Rows from block 4 of the text encoder of a small contrastive audio-text model, named by matrix and row number. Rows with one number belong to one neuron. Each number is 128 + 32 x the weight over its row's rms, rounded and kept within 0 to 255. All counts start at 0.
Before each neuron's rows are labels from the 100 texts, of 14848, where the neuron reaches its highest value: "fires on" is the input token at the peak. Only what is clearly more common there than usual is listed. The data: synthesized solo parts of chorales (CocoChorales). In brackets: how many of the 100.
# fc1: MLP up (text_encoder.blocks.4.mlp.fc1.weight, 768x128), inputs 0-127
# fc2: MLP down (text_encoder.blocks.4.mlp.fc2.weight, 128x768, transposed), outputs 0-127

fires on: "4" (94)
fc1.229 [140 103 125 145 146 105  42 178 112 128 143  96 144 168  38 147 150 121 164  92 125  82 146 132 171 163 105 118 150  98 159 115 162 146 140 155 118 119  70 170 114 126  98 148 128 119  69 169 117 120 132 124 107 120 145 167 132  76 146 179 164 102 151 128 140 113 121 155 137 145 135 112 125 109 164 121 157 156 179 131 198 111 157 184  88 188 105  87 102 121 131 156  68 114 119 139 169 119 116 114 149 201 169  74 132 145  97  93  90  92 143  83 162 152 131  80  99  59 180 161 143 104 130 116 195 132 118 171]
fc2.229 [118  70 129 127 140 126 157 125 131 167 147  85 133 148 134 135 149  85 104  98 205 169 202 162 129 137 156 122 209  67 134 112  89 136 131 146 134 157 148 143  94 143  71 124 142 126 179 150 114 163 159 138 111 140  75 138 127  23 137 142 138  95 119 116  89 136 135  88 119  93 159 106 136 191 100 177 138 114 151 185 100 164 103  83  97 149 101 138 142 111 155 130  99 122 103 102 114 102 112 110  97 132 135 124  86 137 158 118 133 182  96 113 115 206 211 157 160 138 211 144 106 151 138 116 130 114  99 160]

fires on: "d" (77); "<end>" (23)
fc1.453 [153 180 148 158 176 133 123 106 130 126 156 141 101 123 146 129 191 178 105 177 112 156 132 126  72  80 126  46 148 114 163 142 132  86 118 117 133 163 120 119  77 126  62 166 142 125 149 192  98 138 127 137  87 190 106  97  85 121 111 112 116 133 134 140 142 106 124 113 170 200 123 133 104 114 199 118 129 101  82  90  74  87  92 140 157 124 145 118  68 166 150 122 131  52 146 137 136 144 162 119  39  95  65 148 131 142 158 127 128  99 153 157 112  85 107 118  63 172 130  91 138 128 142 127 183 134 111 137]
fc2.453 [137 105 124 106 152 138 164 153  97 157 184 129 148  79 160 181 132 161 170 177 137 106 104 101 160 121 142 101 115 103 103  86 209  63 109 181  97 153 156  99 153 106 121 105 111 198 138 153 107 124 134 129  98 116  62 137 171 154 130 183 125  99  93 137  97  95  93 135  88 109 136  96 165  63 167 159 103 162  97 137 143 157 120  79 169  67  99 127 106 157 127  85 144 155 108 151 104 119 155 121  82  91 154 103 131 177 138 177 160 124 155 127 174 187 123 177 159 146 114 166  83 128 149  99 161  90 117  75]

fires on: "4" (56); "bassoon" (18); "oboe" (9)
fc1.533 [173 123 145 128 139 106 164 181 101 104 128  86 107 155  78 140 159 124 140 107 126 151 144 128 119  77  74  88 157 144 145 167 122  83 140 140 108 109 118 120 117 154 167 111 166 132 144 172 146 159 124 113 133 202 173 113 105  59 128 140 125  77 169 118 238 112 112 188 181 129 151  97  81 115 137 124 164  86 156 136 186 109 156 130 138 140 102 108  82  71 104  92 146 107 139 145 144 136  73  95 135 158 126 132 133 132 167  58  98  91 156 143 115 139 158 200 114 102 156 129  94 134 168  88 114 124 133  44]
fc2.533 [168 131 131 106  87 115  93 141 125 110 154 135 184 118 114  86 157 127 106 115 113 156 107 141 144 104 136 141  87 154  80 144 110 159  89 135 142 129 130 133 110 161  81  82 173  96  99 131 106 108  78 193 135 169  89  91 136 127 144 197 143 116 146 124 101 166 149 106 122 151 101 147  73 137 123 167 135 116 148 140 168 134  91 158 152  61  85 160 123 108 123  93 129 140 164  96 134 109  55 116  70 101 186 137  80  86 127 103 126 191 116 104 166 111 211 115 148 161 107 111 175 148  97  85 179  19 128 136]

fires on: "d" (51); "f4" (21); "flute" (16)
fc1.462 [180 200 103 131 128 119 117 154 112 125 136 143 193 158 197 163 164 121  85 189 132 166 105 117 157  72 139  58 136 158 137 151 136 123  76 201 122 183 126 126 110 171 218 132 117 133  67  90 155 117  95 110 105 156 129 123 157 117 144 120 101 137 129 158  85 132 110  90 112  97 124 115  98 136 170 133 141 118 111 150 114 123  98 190 158 115 127 177 131 112 194  96 150 113 131 106 130 138  86  62 133 118  97 110 165 120 136 137 105 114 139 111 105 133 105 106 133 151 131 137  99 153  56 116 129  44  74  67]
fc2.462 [165 155 103 143 137  96 169  95 103 136 120 130 139 140  77 122  97  89 185  88 101 114 159 123 124 176 138 133 109 127 189  98 124  88 145 149 172 116 114 116 111  58 138 160 117 137 124 128 143 131 135 179  80 130 147 128 157 145 171  77  80  84 158  83  59  67 123 126 178 114 182 143 142  78 151 107 118 112 110 139 138 112 189 116  54 153 120 133  77 122 192 146 120 163 173 116 116 154 211 119 105 106  81 154 139 151 124 160 190 138 134 149 132 145 105 125  89 112 122  65 164 151 146 126 193 177 154 105]

fires on: "d" (94)
fc1.303 [105 155 112 101 149 125 171 131 183 105 135 127 143  82 169 132 137 113 119 165 129  70 111 116 108 139 158  45 111  97  94 150 153 150  95 154 171 174  91 129 112 137 162 163 117 113 132 103 120 126 135 171 190 122 110 114 144 199 102 157  98 122  54 167 111  98 128  94  62 106 130 147 159 175  91 150 107 145 119 110 126 134 118 111 175 147 135 151 112  74 127 131 139 143 131 106  86 125  97 147  85  71  97  95  82 103 119 129 162 120 122 148 129  57  64  24 134 157 110 128 110 120  82 141  84  73  97 188]
fc2.303 [130 125 156 161 133 135 149 166 134 154 129  80 123 109 171 108 109  84 166 106 170 101 125  59 125 123 138 115 131 105 127  96 117  68 128  88  81 116 153  96 181 115 115  80 115 128 124 160 173 162 135 119 209 137 145 132 125 145 115  66 143 128  95 159 111 125 105 168 100 151 175 110 178  92 157  69 107 117  82 120 119 120 122 108 127 210 140 147 115 117 139 133 124 106 166  99  63  53 159 130 172 100 104 162  57 155  84 111 172  85 133 172  86 165 104 154  98  74  74 126 130  93 127 142 155 177 175 136]

fires on: "4" (89); "b4" (9)
fc1.244 [144  94 140 108  90 106 116  55 141 113 119 114 114  50 126 112 151  63 137 202  58 124 120 135 151 171 151 142 131 155 111 143 173 126  85 129 146 157  76 129 113 145 157  99 145 193 111 105  97 142 191 150  65 113 121 144 103 154  98 134  52 133 139 140 142 134  58 136 139 165  97  99 119 158 147 113 125 125 154  76 106 172 132 156 119 128 113 128 100 157 107  99 171 103 111 187  95 122 155 139 159 208 120  66 149 169 165 152 154 133 141 120 165 185 107 127 150  81 168 105  70 146 152 133 137 167  93 115]
fc2.244 [ 91 113 154 104 108 113 103 115 137 117  95  98 113  93 190 181 131  76 145  88 157 121 126 135 102 125 138 117 162 117  95 132 158  84 150 124  85 157 185 143 217  81 116 169  96 136 119 133 100 122  92 134 117 164  99 121  89  98  18  76 111 157 110 138  59 133 120 108 104  94 163  54  95 116 104 125 149 132 109 158  82 116 111  75 151 173 172 109 142  93 134 116 158 130 145 111 133 129 147 134 146 145 135 144 116 180 140  85 114 122  86  84 154 155 109  59 132 171 149 164 109 101 129  64 117 189  83 115]

fires on: "4" (81)
fc1.58 [110 127 141 205 124 127 126 127 103 100 188  69  77 147 166 130 102 153 146 199 115 126 156 133 176 130 115 109  86  70 176 147 120 104 152 126 158 129  85 146  74 205  89 113 135  93  98 113 127 123  90  85 115 118 151  82  76 122 156 162 120 105 191 136 132 132 108 191 132 152 164 109 140 178  87  90 174 121 180 108 154 110 158 171 175 145 152  98 110 172 187 178 110 120 113 120 114  91 132  98 141 166 171 149 169 113 124  94 139 136 143  96 139 176 190 155 128 105 118  98 129 143 122 149 176 185 151 104]
fc2.58 [ 92  51 182 131 135 101 145 122  87 111 140 110 128 142 156 131 123 113  75 157 134 162  29 117  94 103 114 115 111 148 177 135  98 113 102 150 121 134 161 122  86 148 145 106 171  39  89 124 106 131  77 105 174  88 119 163 122  78 191 163 177 139 122 120 109 152 120  94  82 145  70 148 157 109 131 113  95 109  91 167 143 119 112 172 184  80 103 185 162 131 107 130 156  92 103  88 134  72 146 119 134 140 121  88  81 112 118  98  79 140 108 121 137  97 157  71 157 197 116 105 120 134 116 144 104 115 180 141]

fires on: "d" (41); "a" (36)
fc1.535 [156 137 198 101 158 145 120 126  72 170 141 145 135 139 142 151 144 166 191 133 139 178 123 123 164 179 118  79 127 151 165 100 124 165 175 123 136 127 134 139 118  92 140 125 132 100 154 124  79 164 102 124 125 119 145 119 138 111 142  83 176 153  99 142  79 171  48 144  75 141 173 135 181 189 138 119 114 169  82 167 130 141 119 171 137 103 130 136  85 134 179  78 202  85 172 132 152  46 103  42 127  98 142 124 140 154  85 143 137 133 117 102 120  89 127 154 153 116 149 104 141 139 182  95 110  75  87 142]
fc2.535 [126 107 126 121 164  79 127 143 129 162 133 166 113 113 156 157 178 129 160 136 201 131  99 102 108 161 121  77 123 126 135 138 189 107 103 137 147 153 166 101 138  72  74 140 128 124  98 171 101 138 176  55 115 154 164 168 180  45 132  73 141 103 132 111 157  73 117 112 103 115 182 142 195 140 104  70 134 146 115  96 112  78 163  35 143 102 153  82 152 129 104 143  51  90 101  97 154 148 135 119 142 119 125 156 126 216 118 113 130 145 127  74 139 152 133 102 139 124 117 153  91 111 132 123 156 143 142 117]

fires on: "violin" (38); "clarinet" (37); "saxophone" (7)
fc1.188 [102 105  92 117 113 112 139 105 192 155 141  86 147 148 143  11 131 125 166 126 147 145 171 114 128 111 132 119  74 151 120 216 132 169 148 101 124 199 121  99  72  98  96 113  74 167 170 109  70 109  76 154  91 111 113 151  79 131 169  83 106  88 117  86 131 166 109  92 156  82 122 121 138 156 147 132 108 106 103  99  76 173 162 150 109 106 137 128 122 130  90 141  74 176  97 137 147 140 137 111 137 162 121 103 129 110 110  99 168 156 117 105 170 121 102 163 147 106 171 110 116  85  89  95 159  76 110 177]
fc2.188 [125 139 122 138 176  89 186 119 149 149 134  80 156 135 103 108 155 126 123 115 134  94  72  75 129  66 127  85 158  78  95  92 105 117 138 127 109 101 131 117 151  81  53  82 161 169 117 179 145 104 128 178 107 135  44  92 160 168 110 115  76 113 101 145 151  89 122 120 120 118 138 129 193 168 151 135 113 131 129 151  97 143 102  86 124 163  88 132 112 162 123 125 164 160 157 135 185 106 136 109 123 108 149 119  99  91 150 135 130  53 141 145 137 159 152 119 126  79 126 106  19 185 177 192 119 106 116 133]

fires on: "d" (7)
fc1.372 [105  93 180 143 180 173 123 103 153 100 135 144 108  95 108 134 182 174  98 118 164  86 129 122 134 149 133 103 108 115 151 137 161 149 133 176 137  73 124 120  90 101  72 118 111 115 103 129  94  77 155 193 134 126 144 118  94 114  73 221  84 119 120  78  94 111 148 171 117 100  82 223 146 157  92 120 156 116 111 108 153 119 169 114  95 164  92 117  91 106 115  91 164 146 155 170  93 123 102 103  88 118 113 171 230 156 168 148 122 161  83 110 157 125 144 115  95 139 100 127  94 119 145  75 115 139 162 146]
fc2.372 [123 148 132 100 143  53 119 126 165 181 153 126 119  59 168 168 140 137 174 177 120 105 109  97 106 143 109 107 139  89 107 148 137 146 145 160 181 154 132 134 124 135 131 139  53 175 127 159 154 121 140 127 168 110 134 161 195 109 168 196 123  87 132 148  57 112  86 107 147  77 136 143 191 128 153 100 123 188  60 115 143 151 129 160 130  64 122 135 137 150  97 131  99 174 109 124  97 108 138 167  91 119 123  99 152 132 136 170 112 140 136  96  98 191 165 121 192  99 106  60  82 114 102 169 162  94 132 105]

fires on: "d" (47); "5" (46)
fc1.10 [188 117 136 127 134 132 194 103 119 155 118 123 136  78 168  96 156  91 116 160 121 141 121 125 155 110 108 115 191  87 183 132 162 150 103 174 131 155  81  98 128 109 207 135 131 151 117 112 185 164  88 182 121 133 133 111 115 125 119 135 156 132 211 160  44 145 100 111 146 110 131 127 127 142 165 125  86 161 100 123 168 135 200 181 168  98 120 156 136 182 157 111  91 103 146 188 113 134 174 177 206 153 122 121 137 142 123  79 114 107 134  78 150 116  88 159 123 115 120 185 191 133 106 111 114 132  92 152]
fc2.10 [179 117  67 119 106 162 138 117 163  85 118 103  59 104  87 150 109 115 177 116 171 128 170 145 175 151 125 181 127 114 121 113 112 141  92 102  56 168 181 130 105 177 121 140 134 168 126 121 143 120 116 155 117 155 142  86  80 142 131 152 121 117 113  92 114 105 171 133 135 134 191 100  69 141  91 164 122 119 138 102 147 143 187 112 101 114 189  80 153 112 135 116 165 130 105 140 154 202 150 164  58 133 109 162  99 130 153 185 111 153  88  98 202 114  51  83 112 157 113 144 153 107 103  65 140 135 120 131]

fires on: "4" (94)
fc1.266 [121  92 114 162 165 103  55 168 122 189 136  57 149 166 110 129 153 109 108 161  90 133 126 131 175  55 114 135  90 110 129 104 140 133 119 207  89 139  90 108  96 135 151 129 170 136 131  97 149  92 169 110 138 135  94 114 116  72 128 162 150  78 100 127 166 121  79 100 103 121 112 102  78 125  78 127 110 175 147 157 138 160 106  87 144 129 136 122  87 170 101 122 129 126 145 160 124 117 111 117 155  88  38 122 165 165 132 141 140 173 178  91 149 154  78 131 180  91 140 170 106 122  80 111 141  33 137 109]
fc2.266 [174 161 129 132 120 121 166  97 128 130 148  83 123 152 152  83 125 100 140  89 135 156 132 114 138  88 152 137  94 116 116 151 106 157 178  90 117 182 169 117 112  67  98 140 126 151 102 122 187 191 169 176 190 144  88 147 159 148  97 108  81 141 118 142 140 205 110 205 129  95 112 172 145  96 140  83 173 136  92 150 126 102  84 177  98 117  79 159  66 109 146 115 121  84 195  89 106 113 122 110  94 139 164 168  89 172 176 109 150 186  98 132  90 182 139 102 112 156 110 151  97 121 115 112  92 145  93 109]