A small contrastive audio-text model, trained from scratch.
Model: 3.22M parameters, log mel input, encoder norm batchnorm, encoder activation elu, encoder depths [2, 4, 2], encoder widths [128, 224, 384], text encoder width 128, text encoder layers 7, text encoder norm rmsnorm, text encoder activation gelu.
Training: cautious_adamw at rate 0.0016, 6700 steps.
Rows from block 5 of the audio encoder of a small contrastive audio-text model, named by matrix and row number. Rows with one number belong to one channel. Each number is 128 + 32 x the weight over its row's rms, rounded and kept within 0 to 255. All counts start at 0. After the name is the row's rms in percent of the matrix's.
Before each channel's rows are labels from the 100 clips, of 14848, where the channel reaches its highest value: "peak in band" is the frequency band that holds the peak. Only what is clearly more common there than usual is listed. The data: synthesized solo parts of chorales (CocoChorales). In brackets: how many of the 100.
# r30: branch 2 reduce pointwise conv (encoder.blocks.5.r3.0.weight, 56x224x1x1), inputs 38-75
# b30: branch 2 3x3 conv (encoder.blocks.5.b3.0.weight, 84x56x3x3, transposed, each kernel summed), outputs 42-83

peak in band: 1000 to 2000 Hz (49); 250 to 500 Hz (36)
r30.52 100 [114 128 185 199 189 196  99 158  68 139 129  77 154 127 156 152  94 141 191 139 170 112  83 174 119 119 148  99 102 109 181 170  86 132 120 102 107 123]
b30.52 099 [140 134 129 142 125  67 161 122  77 126 147 141 111 116 110 103 138  96  98 104 106 116 102 113  93 132  94  83  97 117 170 110 154 113 147 130 116 110 156 142  86 167]

peak in band: 250 to 500 Hz (58); 0 to 250 Hz (35)
r30.21 099 [142 124 141 158 154 140 110 120  98  93 111 126 107 135 180 111 102 104  96 135  79  82  98  84  90  79  95 129  90 138 115 152  60  87 102 172  72 169]
b30.21 099 [120 176 181  74 157 126 143 128 214 130  81 126 134 178 161 134  96 182 148  87 150 126 133 139 206 174 173 140 101  85  85 143 132 121 108 191 159 161 119 129 156 120]

peak in band: 500 to 1000 Hz (79)
r30.41 099 [156 221 125 163 156 160 136 139  68  82 135 115  88  90 156  65 176 147  88 119 146 173  69 149 122 101 200 101 103 138  99 185 174 129 168 162  97 107]
b30.41 104 [119 119 106  75 164  81  95 124 172 145 156 174 165 128  91 149 137 155 179 136 140 148 142 113 180 160 182 112  42 127 129 116 131  94 141 171 179 198 147 156 114 144]

peak in band: 0 to 250 Hz (48)
r30.53 100 [109 124 139 142  93 116 113  85 156  68 139 116  71  98 131 104 132 138  97 170 110 133  75 100 128  96  96  86 139 120 130 112 189 103 110 150  77 100]
b30.53 091 [137 113 118 123 133 135 126 140 193 170 176 119 155 132 142 153 145 133 147  88 151 143 145 172  57 192 133 110 140 146  76 161 145  93 157 125 155 160 164 151 112  84]

peak in band: 500 to 1000 Hz (49); 250 to 500 Hz (38)
r30.4 101 [ 88 165 127 149  79 135 173  71 142 142 136 128 107  98  92 128 227 141 149 112 110 114  75 170 154 168  93 138 120 105 156 167 140 157 145 135 116 169]
b30.4 095 [105 118 136 145 168 148  92 178  79 104 134 102 131  88  35 116 193 144  92 171 139  74  88 104 122  50 120 174 149 172 172 162 110 179 105 103  96 138 172  96 131 102]

peak in band: 1000 to 2000 Hz (78)
r30.42 099 [155 123 137 138  85 132 127 148 163 114 114 129 151 143 162 135 118  74 152 140 160 165  86 189 117 127 126  91  96  82  55 133 224 200 148 150 230 160]
b30.42 077 [102 133 138 144 149 110 132  60  96 122 175 141  74 118 138  81 158 150 152  98  87 153 143 133  63 138 110  87 103 141 145 157 120  68 157 142 108 101 163 105 111  96]

peak in band: 0 to 250 Hz (90)
r30.46 100 [166 132  89  95  97 112  96  87 121  81 144 111  81 128  68  54 144 107 148 159 140 139 137 153 160 105 151 140 180 120 121 115 195 116 104 186 123 146]
b30.46 096 [ 84 133 106 119 153 114 135 124 171 178 142 127 103 173  83 110 114 103 147 108 154 178  89 107 112 155 176 133  51  53 114 145 153 130 117 110 123 123 117  83 158 103]

peak in band: 0 to 250 Hz (98)
r30.35 102 [123 127 140  95  81  97 106  77 168  96 145 126 128 149 119 131 145 110 167 108 157 124 118 111 126 157 122 106 135  60 170  85 140 107 173  72 148  99]
b30.35 116 [151 172  57 156 161 148 155 175 133 128 123 183 176  81 106 129 129  86 132 144 171  84 162 143 122  90 121 152 144 155 133 149 103 137 188 121 153 138 162 177 100 126]

peak in band: 0 to 250 Hz (90)
r30.16 102 [149 125 154 161 146 116  79 129  99 111 100 128 107 106 124 112 135 142 128 124 158 123 108 107 163 133 165 120 177 153  92 147 151 130  62 148  83 129]
b30.16 078 [145 153 113 142 172 173 169 162 173 101 142 115 169 126  95 123 144 128 142 113 133 147 145 147  88  62 220 162 153 148 137 144 146 138  46 182 112 143 128 144 161 155]

peak in band: 500 to 1000 Hz (79)
r30.12 100 [134 194 126  99 152 113 136 126 193  95 164 119  79 116 159 141 180  96 125 105 133 125 119 119 137 116 113 176  85 118 144  78 127 158 203 133  97 128]
b30.12 112 [ 89 122 147 154 101 139  94 146 100  95 109  53  80 111 105 128 109  93  83 128 105  92 107 125 121 101  86  66 128 163  79 120 155 159  96  65  81 100 118 142 122  85]

peak in band: 250 to 500 Hz (42)
r30.44 099 [129 150 177 111 116 124 130 144  97  68 146  99 137 139 171 125 167  71 148 151 162 126  80 115 130 189 162 161 146 127 120 141  86 193 192 123  94  95]
b30.44 111 [175 149 103 151 133 132 124  64 151 126 154 139 151 101 114 159 147 139 128 190 167 123 145 131 103 145  97 105  99 180 129 109 206 194 148 143 103 129 131 168  97 156]

peak in band: 500 to 1000 Hz (62)
r30.0 098 [162  95 156 180  81  87 165 128  91 101 147 152 121 124 109 103 116 125 127  84  85 105 113 131 100 125 136 156 180 143 107 115 148  52  76 167  84 111]
b30.0 095 [179 105 111  99 170 145 148 155 151 174 126 113 117 171 152 102 130 100 166 157 162 148 154 139 165  69 181 125  99 157 115 174 128 180 142 125 170 167  84 126 205 138]

peak in band: 250 to 500 Hz (57); 500 to 1000 Hz (38)
r30.18 102 [195 170 129 130 139  94 133 135 145 109 154  62 149 146 147 142 179  53 139  82 105 142  73 141 111 140 122 119  96 108 145 142 104 144 153 129 138 172]
b30.18 100 [146 183 152 108 157 147 130 108 185 163 134  90 152 155 136 118 206 154 145 172 137 113  90 137 163 160 169 151 133 112 115 154 174 127  66 158 128 142 169 124  76 119]

peak in band: 500 to 1000 Hz (69)
r30.40 099 [113 121 154 113 124 136 117 119 179 181 108 171 126 150  84 160 165 164 114 137 109 154 134  82 124 147  74 147 113 105  85 143 125 172 163 120 135 144]
b30.40 111 [123 101 140 127 110 128  61 134 106 148 127 113 136 123 181  70 114 121 140  71  83 151 139 136  91 110  52  89 170 129 111  85 105  93 149  64  74  76 129  86 162  79]

peak in band: 500 to 1000 Hz (89)
r30.2 100 [168 103 110 138 126  93 225 142  49 140 206  88 128 160  65 134 143 145 133 113 140 144 112 134 141 109 144 136 195 124 179 122 116  73 152 157 135 151]
b30.2 093 [141 157 107 109 107 155 126 131 137 135  81  94 166 140 145 156  96  96 152 125 128 133  86 134 176 153 174 110 163  91 135 130 111 147  93 153  90 124  91  94 159 123]

peak in band: 1000 to 2000 Hz (63)
r30.1 100 [153 163 185 126 168  69 100 136 139 109  86 113 152 169  91 126 130 167  87 113 100 124 117 166 197 121 130 100 153 145 111 115 129 178 109 129 193 162]
b30.1 096 [144 133  78 127 131 185 100  85  59 153 156 149 141  92 103 110 132 127  96  77 156  99 159 104 144 136 114 132 127 128 118  74 135  69 108 124 120 143 146 109 101  85]

peak in band: 0 to 250 Hz (78)
r30.24 099 [197  96 119 195 137  87 155 186 106 138 147 125 148 158 142 136 159  64  76  93 108 127 100 125 156 140 110 148 192 194 106 124 132  97 159 156 102 146]
b30.24 091 [102 122 135 120 116 153  91 149 178 157  93  89 194 194 115 128 106  75 168 132 139 124  99 138 117 159 172 161 143 132 128 128  97 139 115 168 108 137 112  52 196  91]

peak in band: 0 to 250 Hz (98)
r30.14 101 [ 85 115 130 128 128 149 115 125 134 147 100  75 115 115  84 141 141 152  90 132 116  95 124 161 153 114 103 120 146 144 153 162  83 113 101 168 177 137]
b30.14 087 [102 147 177  98 147 133 148 124 140  99  60  98 127 138 123 144 151 164 140 130 104  98 125 137 159 210 100 117 125  68 184 111 137 112 103 133 171 104 133  95  98  83]

peak in band: 1000 to 2000 Hz (42); 250 to 500 Hz (38)
r30.33 099 [107  71 137 173 137 190 121 157 106 119 113 105 128 145 160 138 169 141 151 145 163 126  97 163 105 116 151 203 121 141  85 169 131 117 138  54 113 100]
b30.33 101 [137  89 112 124  86  48 147 121  95 106 110 113 116  78 151  98 101  89  99 132 130 124 155 128 111 126  93 121  98 128 158  90 159 130 152 111 133  96 169 157 106 113]

peak in band: 1000 to 2000 Hz (88)
r30.55 099 [136 143 157  87 193 105 100 112 182 149  85 120 162 119 135 118 137 131 127  76 150  90 150 192 214 153 144 164 121 126  99 163 184 179 144 151  96 175]
b30.55 096 [ 98  96  61 168  89 129  86 146  70 153 126 118  80 147 103 118 118 101  98 123 122  78 125  98  65 108 136 130 137 140 168 120 116  78 146 109 113  77 156 128 101  79]

peak in band: 0 to 250 Hz (36)
r30.31 102 [206 161  43  74 100 128 204  98 151  89 167 104 102  97 171 105 130 111 121 116 118 102 111 107 131 139 123  39 126 139 146  91 185  99 123 172 135 135]
b30.31 091 [118 127 172 162 142 126 141 140 201 150 167 100 137 128 138  86 110 183 151 123 137 144 127 122 164  85 154 117 129  95  30 163  98  86  79 111 143 132 115 119 129 120]

peak in band: 0 to 250 Hz (42); 250 to 500 Hz (26)
r30.26 101 [112 131  87 206 162 187 145 129 101 139 169 113 140 103 110 133 126  82 169  72 131 145  74 151  54 103 136 115  75  94 109 202 146 101 130 137 105 157]
b30.26 098 [101 150 178  89 143  71 151 120 169 133 130 165 166 126 101  68 143 173 178 127 126 155 111 100 184 197 176  84 121 102 138 138 131  69 118 193 183 131 119 109 106 116]

peak in band: 0 to 250 Hz (34); 500 to 1000 Hz (32)
r30.23 102 [ 93 174 166 104 189 139 104 202 107  91 121 139 198 113 116 134 137 110 113 130 118  90 102  91 164 159 178 108 132 199 172 113  81 129 158 132 145 115]
b30.23 099 [123 115 135 140 108  74  96 121  98 119 110  35 115 175 147 109  99  96 130  91 153 135  92 114 167 185 128  97 132  98 121  94 132 148 132 124 141 107 115 126 138 105]

peak in band: 250 to 500 Hz (63)
r30.28 100 [128 153 120 147 137 101 126 120 107 104 109 112  95 125 140 153  60  85 156 146 158 208 120 171 109  96 138 130  99 101 137 116 200 163 135 118 255 167]
b30.28 131 [ 98 111  86 117 115  78 130  61 112 138 165 136  87 105 173  89 108 133 132  83  92 170 127 115  94 166 125  93  99 125 109 133 135  70 178 126 117 114 123 109 101 104]

peak in band: 0 to 250 Hz (46); 1000 to 2000 Hz (45)
r30.30 101 [108 190  98  65  89 117  82  88 187 161 101 146 146  77 143  73 130 130 154 128 130 148 115 168 207 128 153 135 110  73 116 126 165 177 116 198 109 159]
b30.30 097 [108 154 106 155 131 122  91 115  91 139 150 140 100 102  94 160 132  61 118 171  81 120 106 116  80 103 119 106  76 149  94  76 149 114 137  54 114  73 146 117  87 149]

peak in band: 500 to 1000 Hz (94)
r30.43 101 [ 96  83 116 141 144 117  74 112 112 105 105  81 117 142  33 112 119 124 139 118 106 163 109 157 138 135 111 146 170 122 152 133 183 158 159 124 131 138]
b30.43 089 [106 166  85 105 239 116 123 145 144 149 140 130 157 131 106 154 109 155  84 138 179 115  87 135 154  72 166 125 119 104 164 140  80 165  73 130 121 153 140 139 119 112]

peak in band: 500 to 1000 Hz (81)
r30.5 098 [121  52 145 150 115 140 149 122  87 165 118 133 128 129 103 186  86 135 193 115 109 140 140 102 137 164 128 168 134  94 145  89 181 160  97 170 140 115]
b30.5 087 [124 183 130  93 114 186 180  94 122  94  94 187 125 135 155 137  80 165 108 134 140 135 148 125 140  93 117  96 108  95  94 158  73 123 120 140 114 144 113  88 174 105]

peak in band: 1000 to 2000 Hz (59); 500 to 1000 Hz (41)
r30.32 100 [ 93 112 155 146 140 138  66  82 115 145  98 132 105 156  67 109 133 190 119 205 133 138 109  69  88  55  75  95 125  65 124 136 114  67  69 173 141  89]
b30.32 100 [ 85 148 121 103 163 152 189 141 140 135  90 130  98 146 132 101 169 166 130 138  22 151 103 143 122  82 126 119 164  93 119 102 106 125 107 116 116  83  98  78  92 120]

peak in band: 250 to 500 Hz (71)
r30.20 101 [ 88 141 124  98 130 174  65  96 134 131  83 122 105  59 147  89 115 182 111 109 107 125 118  98 149 170 158  80  68 115  49 124 162 132 142 148 118 145]
b30.20 104 [140 137 160 127 158 112 128 108  92 158 149 134 152  95 160  82  99 199 146 102  81 134 162 112  74 118 112  94 108 107  91 164 102  79 124 127 134 124 135 151  98  83]

peak in band: 0 to 250 Hz (68)
r30.7 100 [103  62 144 152 105 134 167 103 106 138 144 100 113 127 134 134  87 129 164 103 134  89  74 138 130 100  95 187 163 141 100 120 144  83 140 145  70 108]
b30.7 099 [137  99  74  75 106 122 136 132  68 125  71 107 143  94 149 122 104 124 133 112 138 110 172 111 125 115 156 122  94 106 153 148 151 182 160 116 165 179 112 144 153  60]

peak in band: 500 to 1000 Hz (70)
r30.45 099 [ 90 116 151 144 127 123 172  83  92 144 147 122 118  81 110 131  93 159 108 203 106 122 103 118 109 164 154 154 115 169 116 120  92 154 151 113  80 108]
b30.45 094 [103 110  81  69 118 104 109  78  56  62 127 130 120  99  90 145  84  93  85 108  99  77 126 129  76 144 100  88 111 167 132  82 133 145 145  99 141 151 120 135 151 112]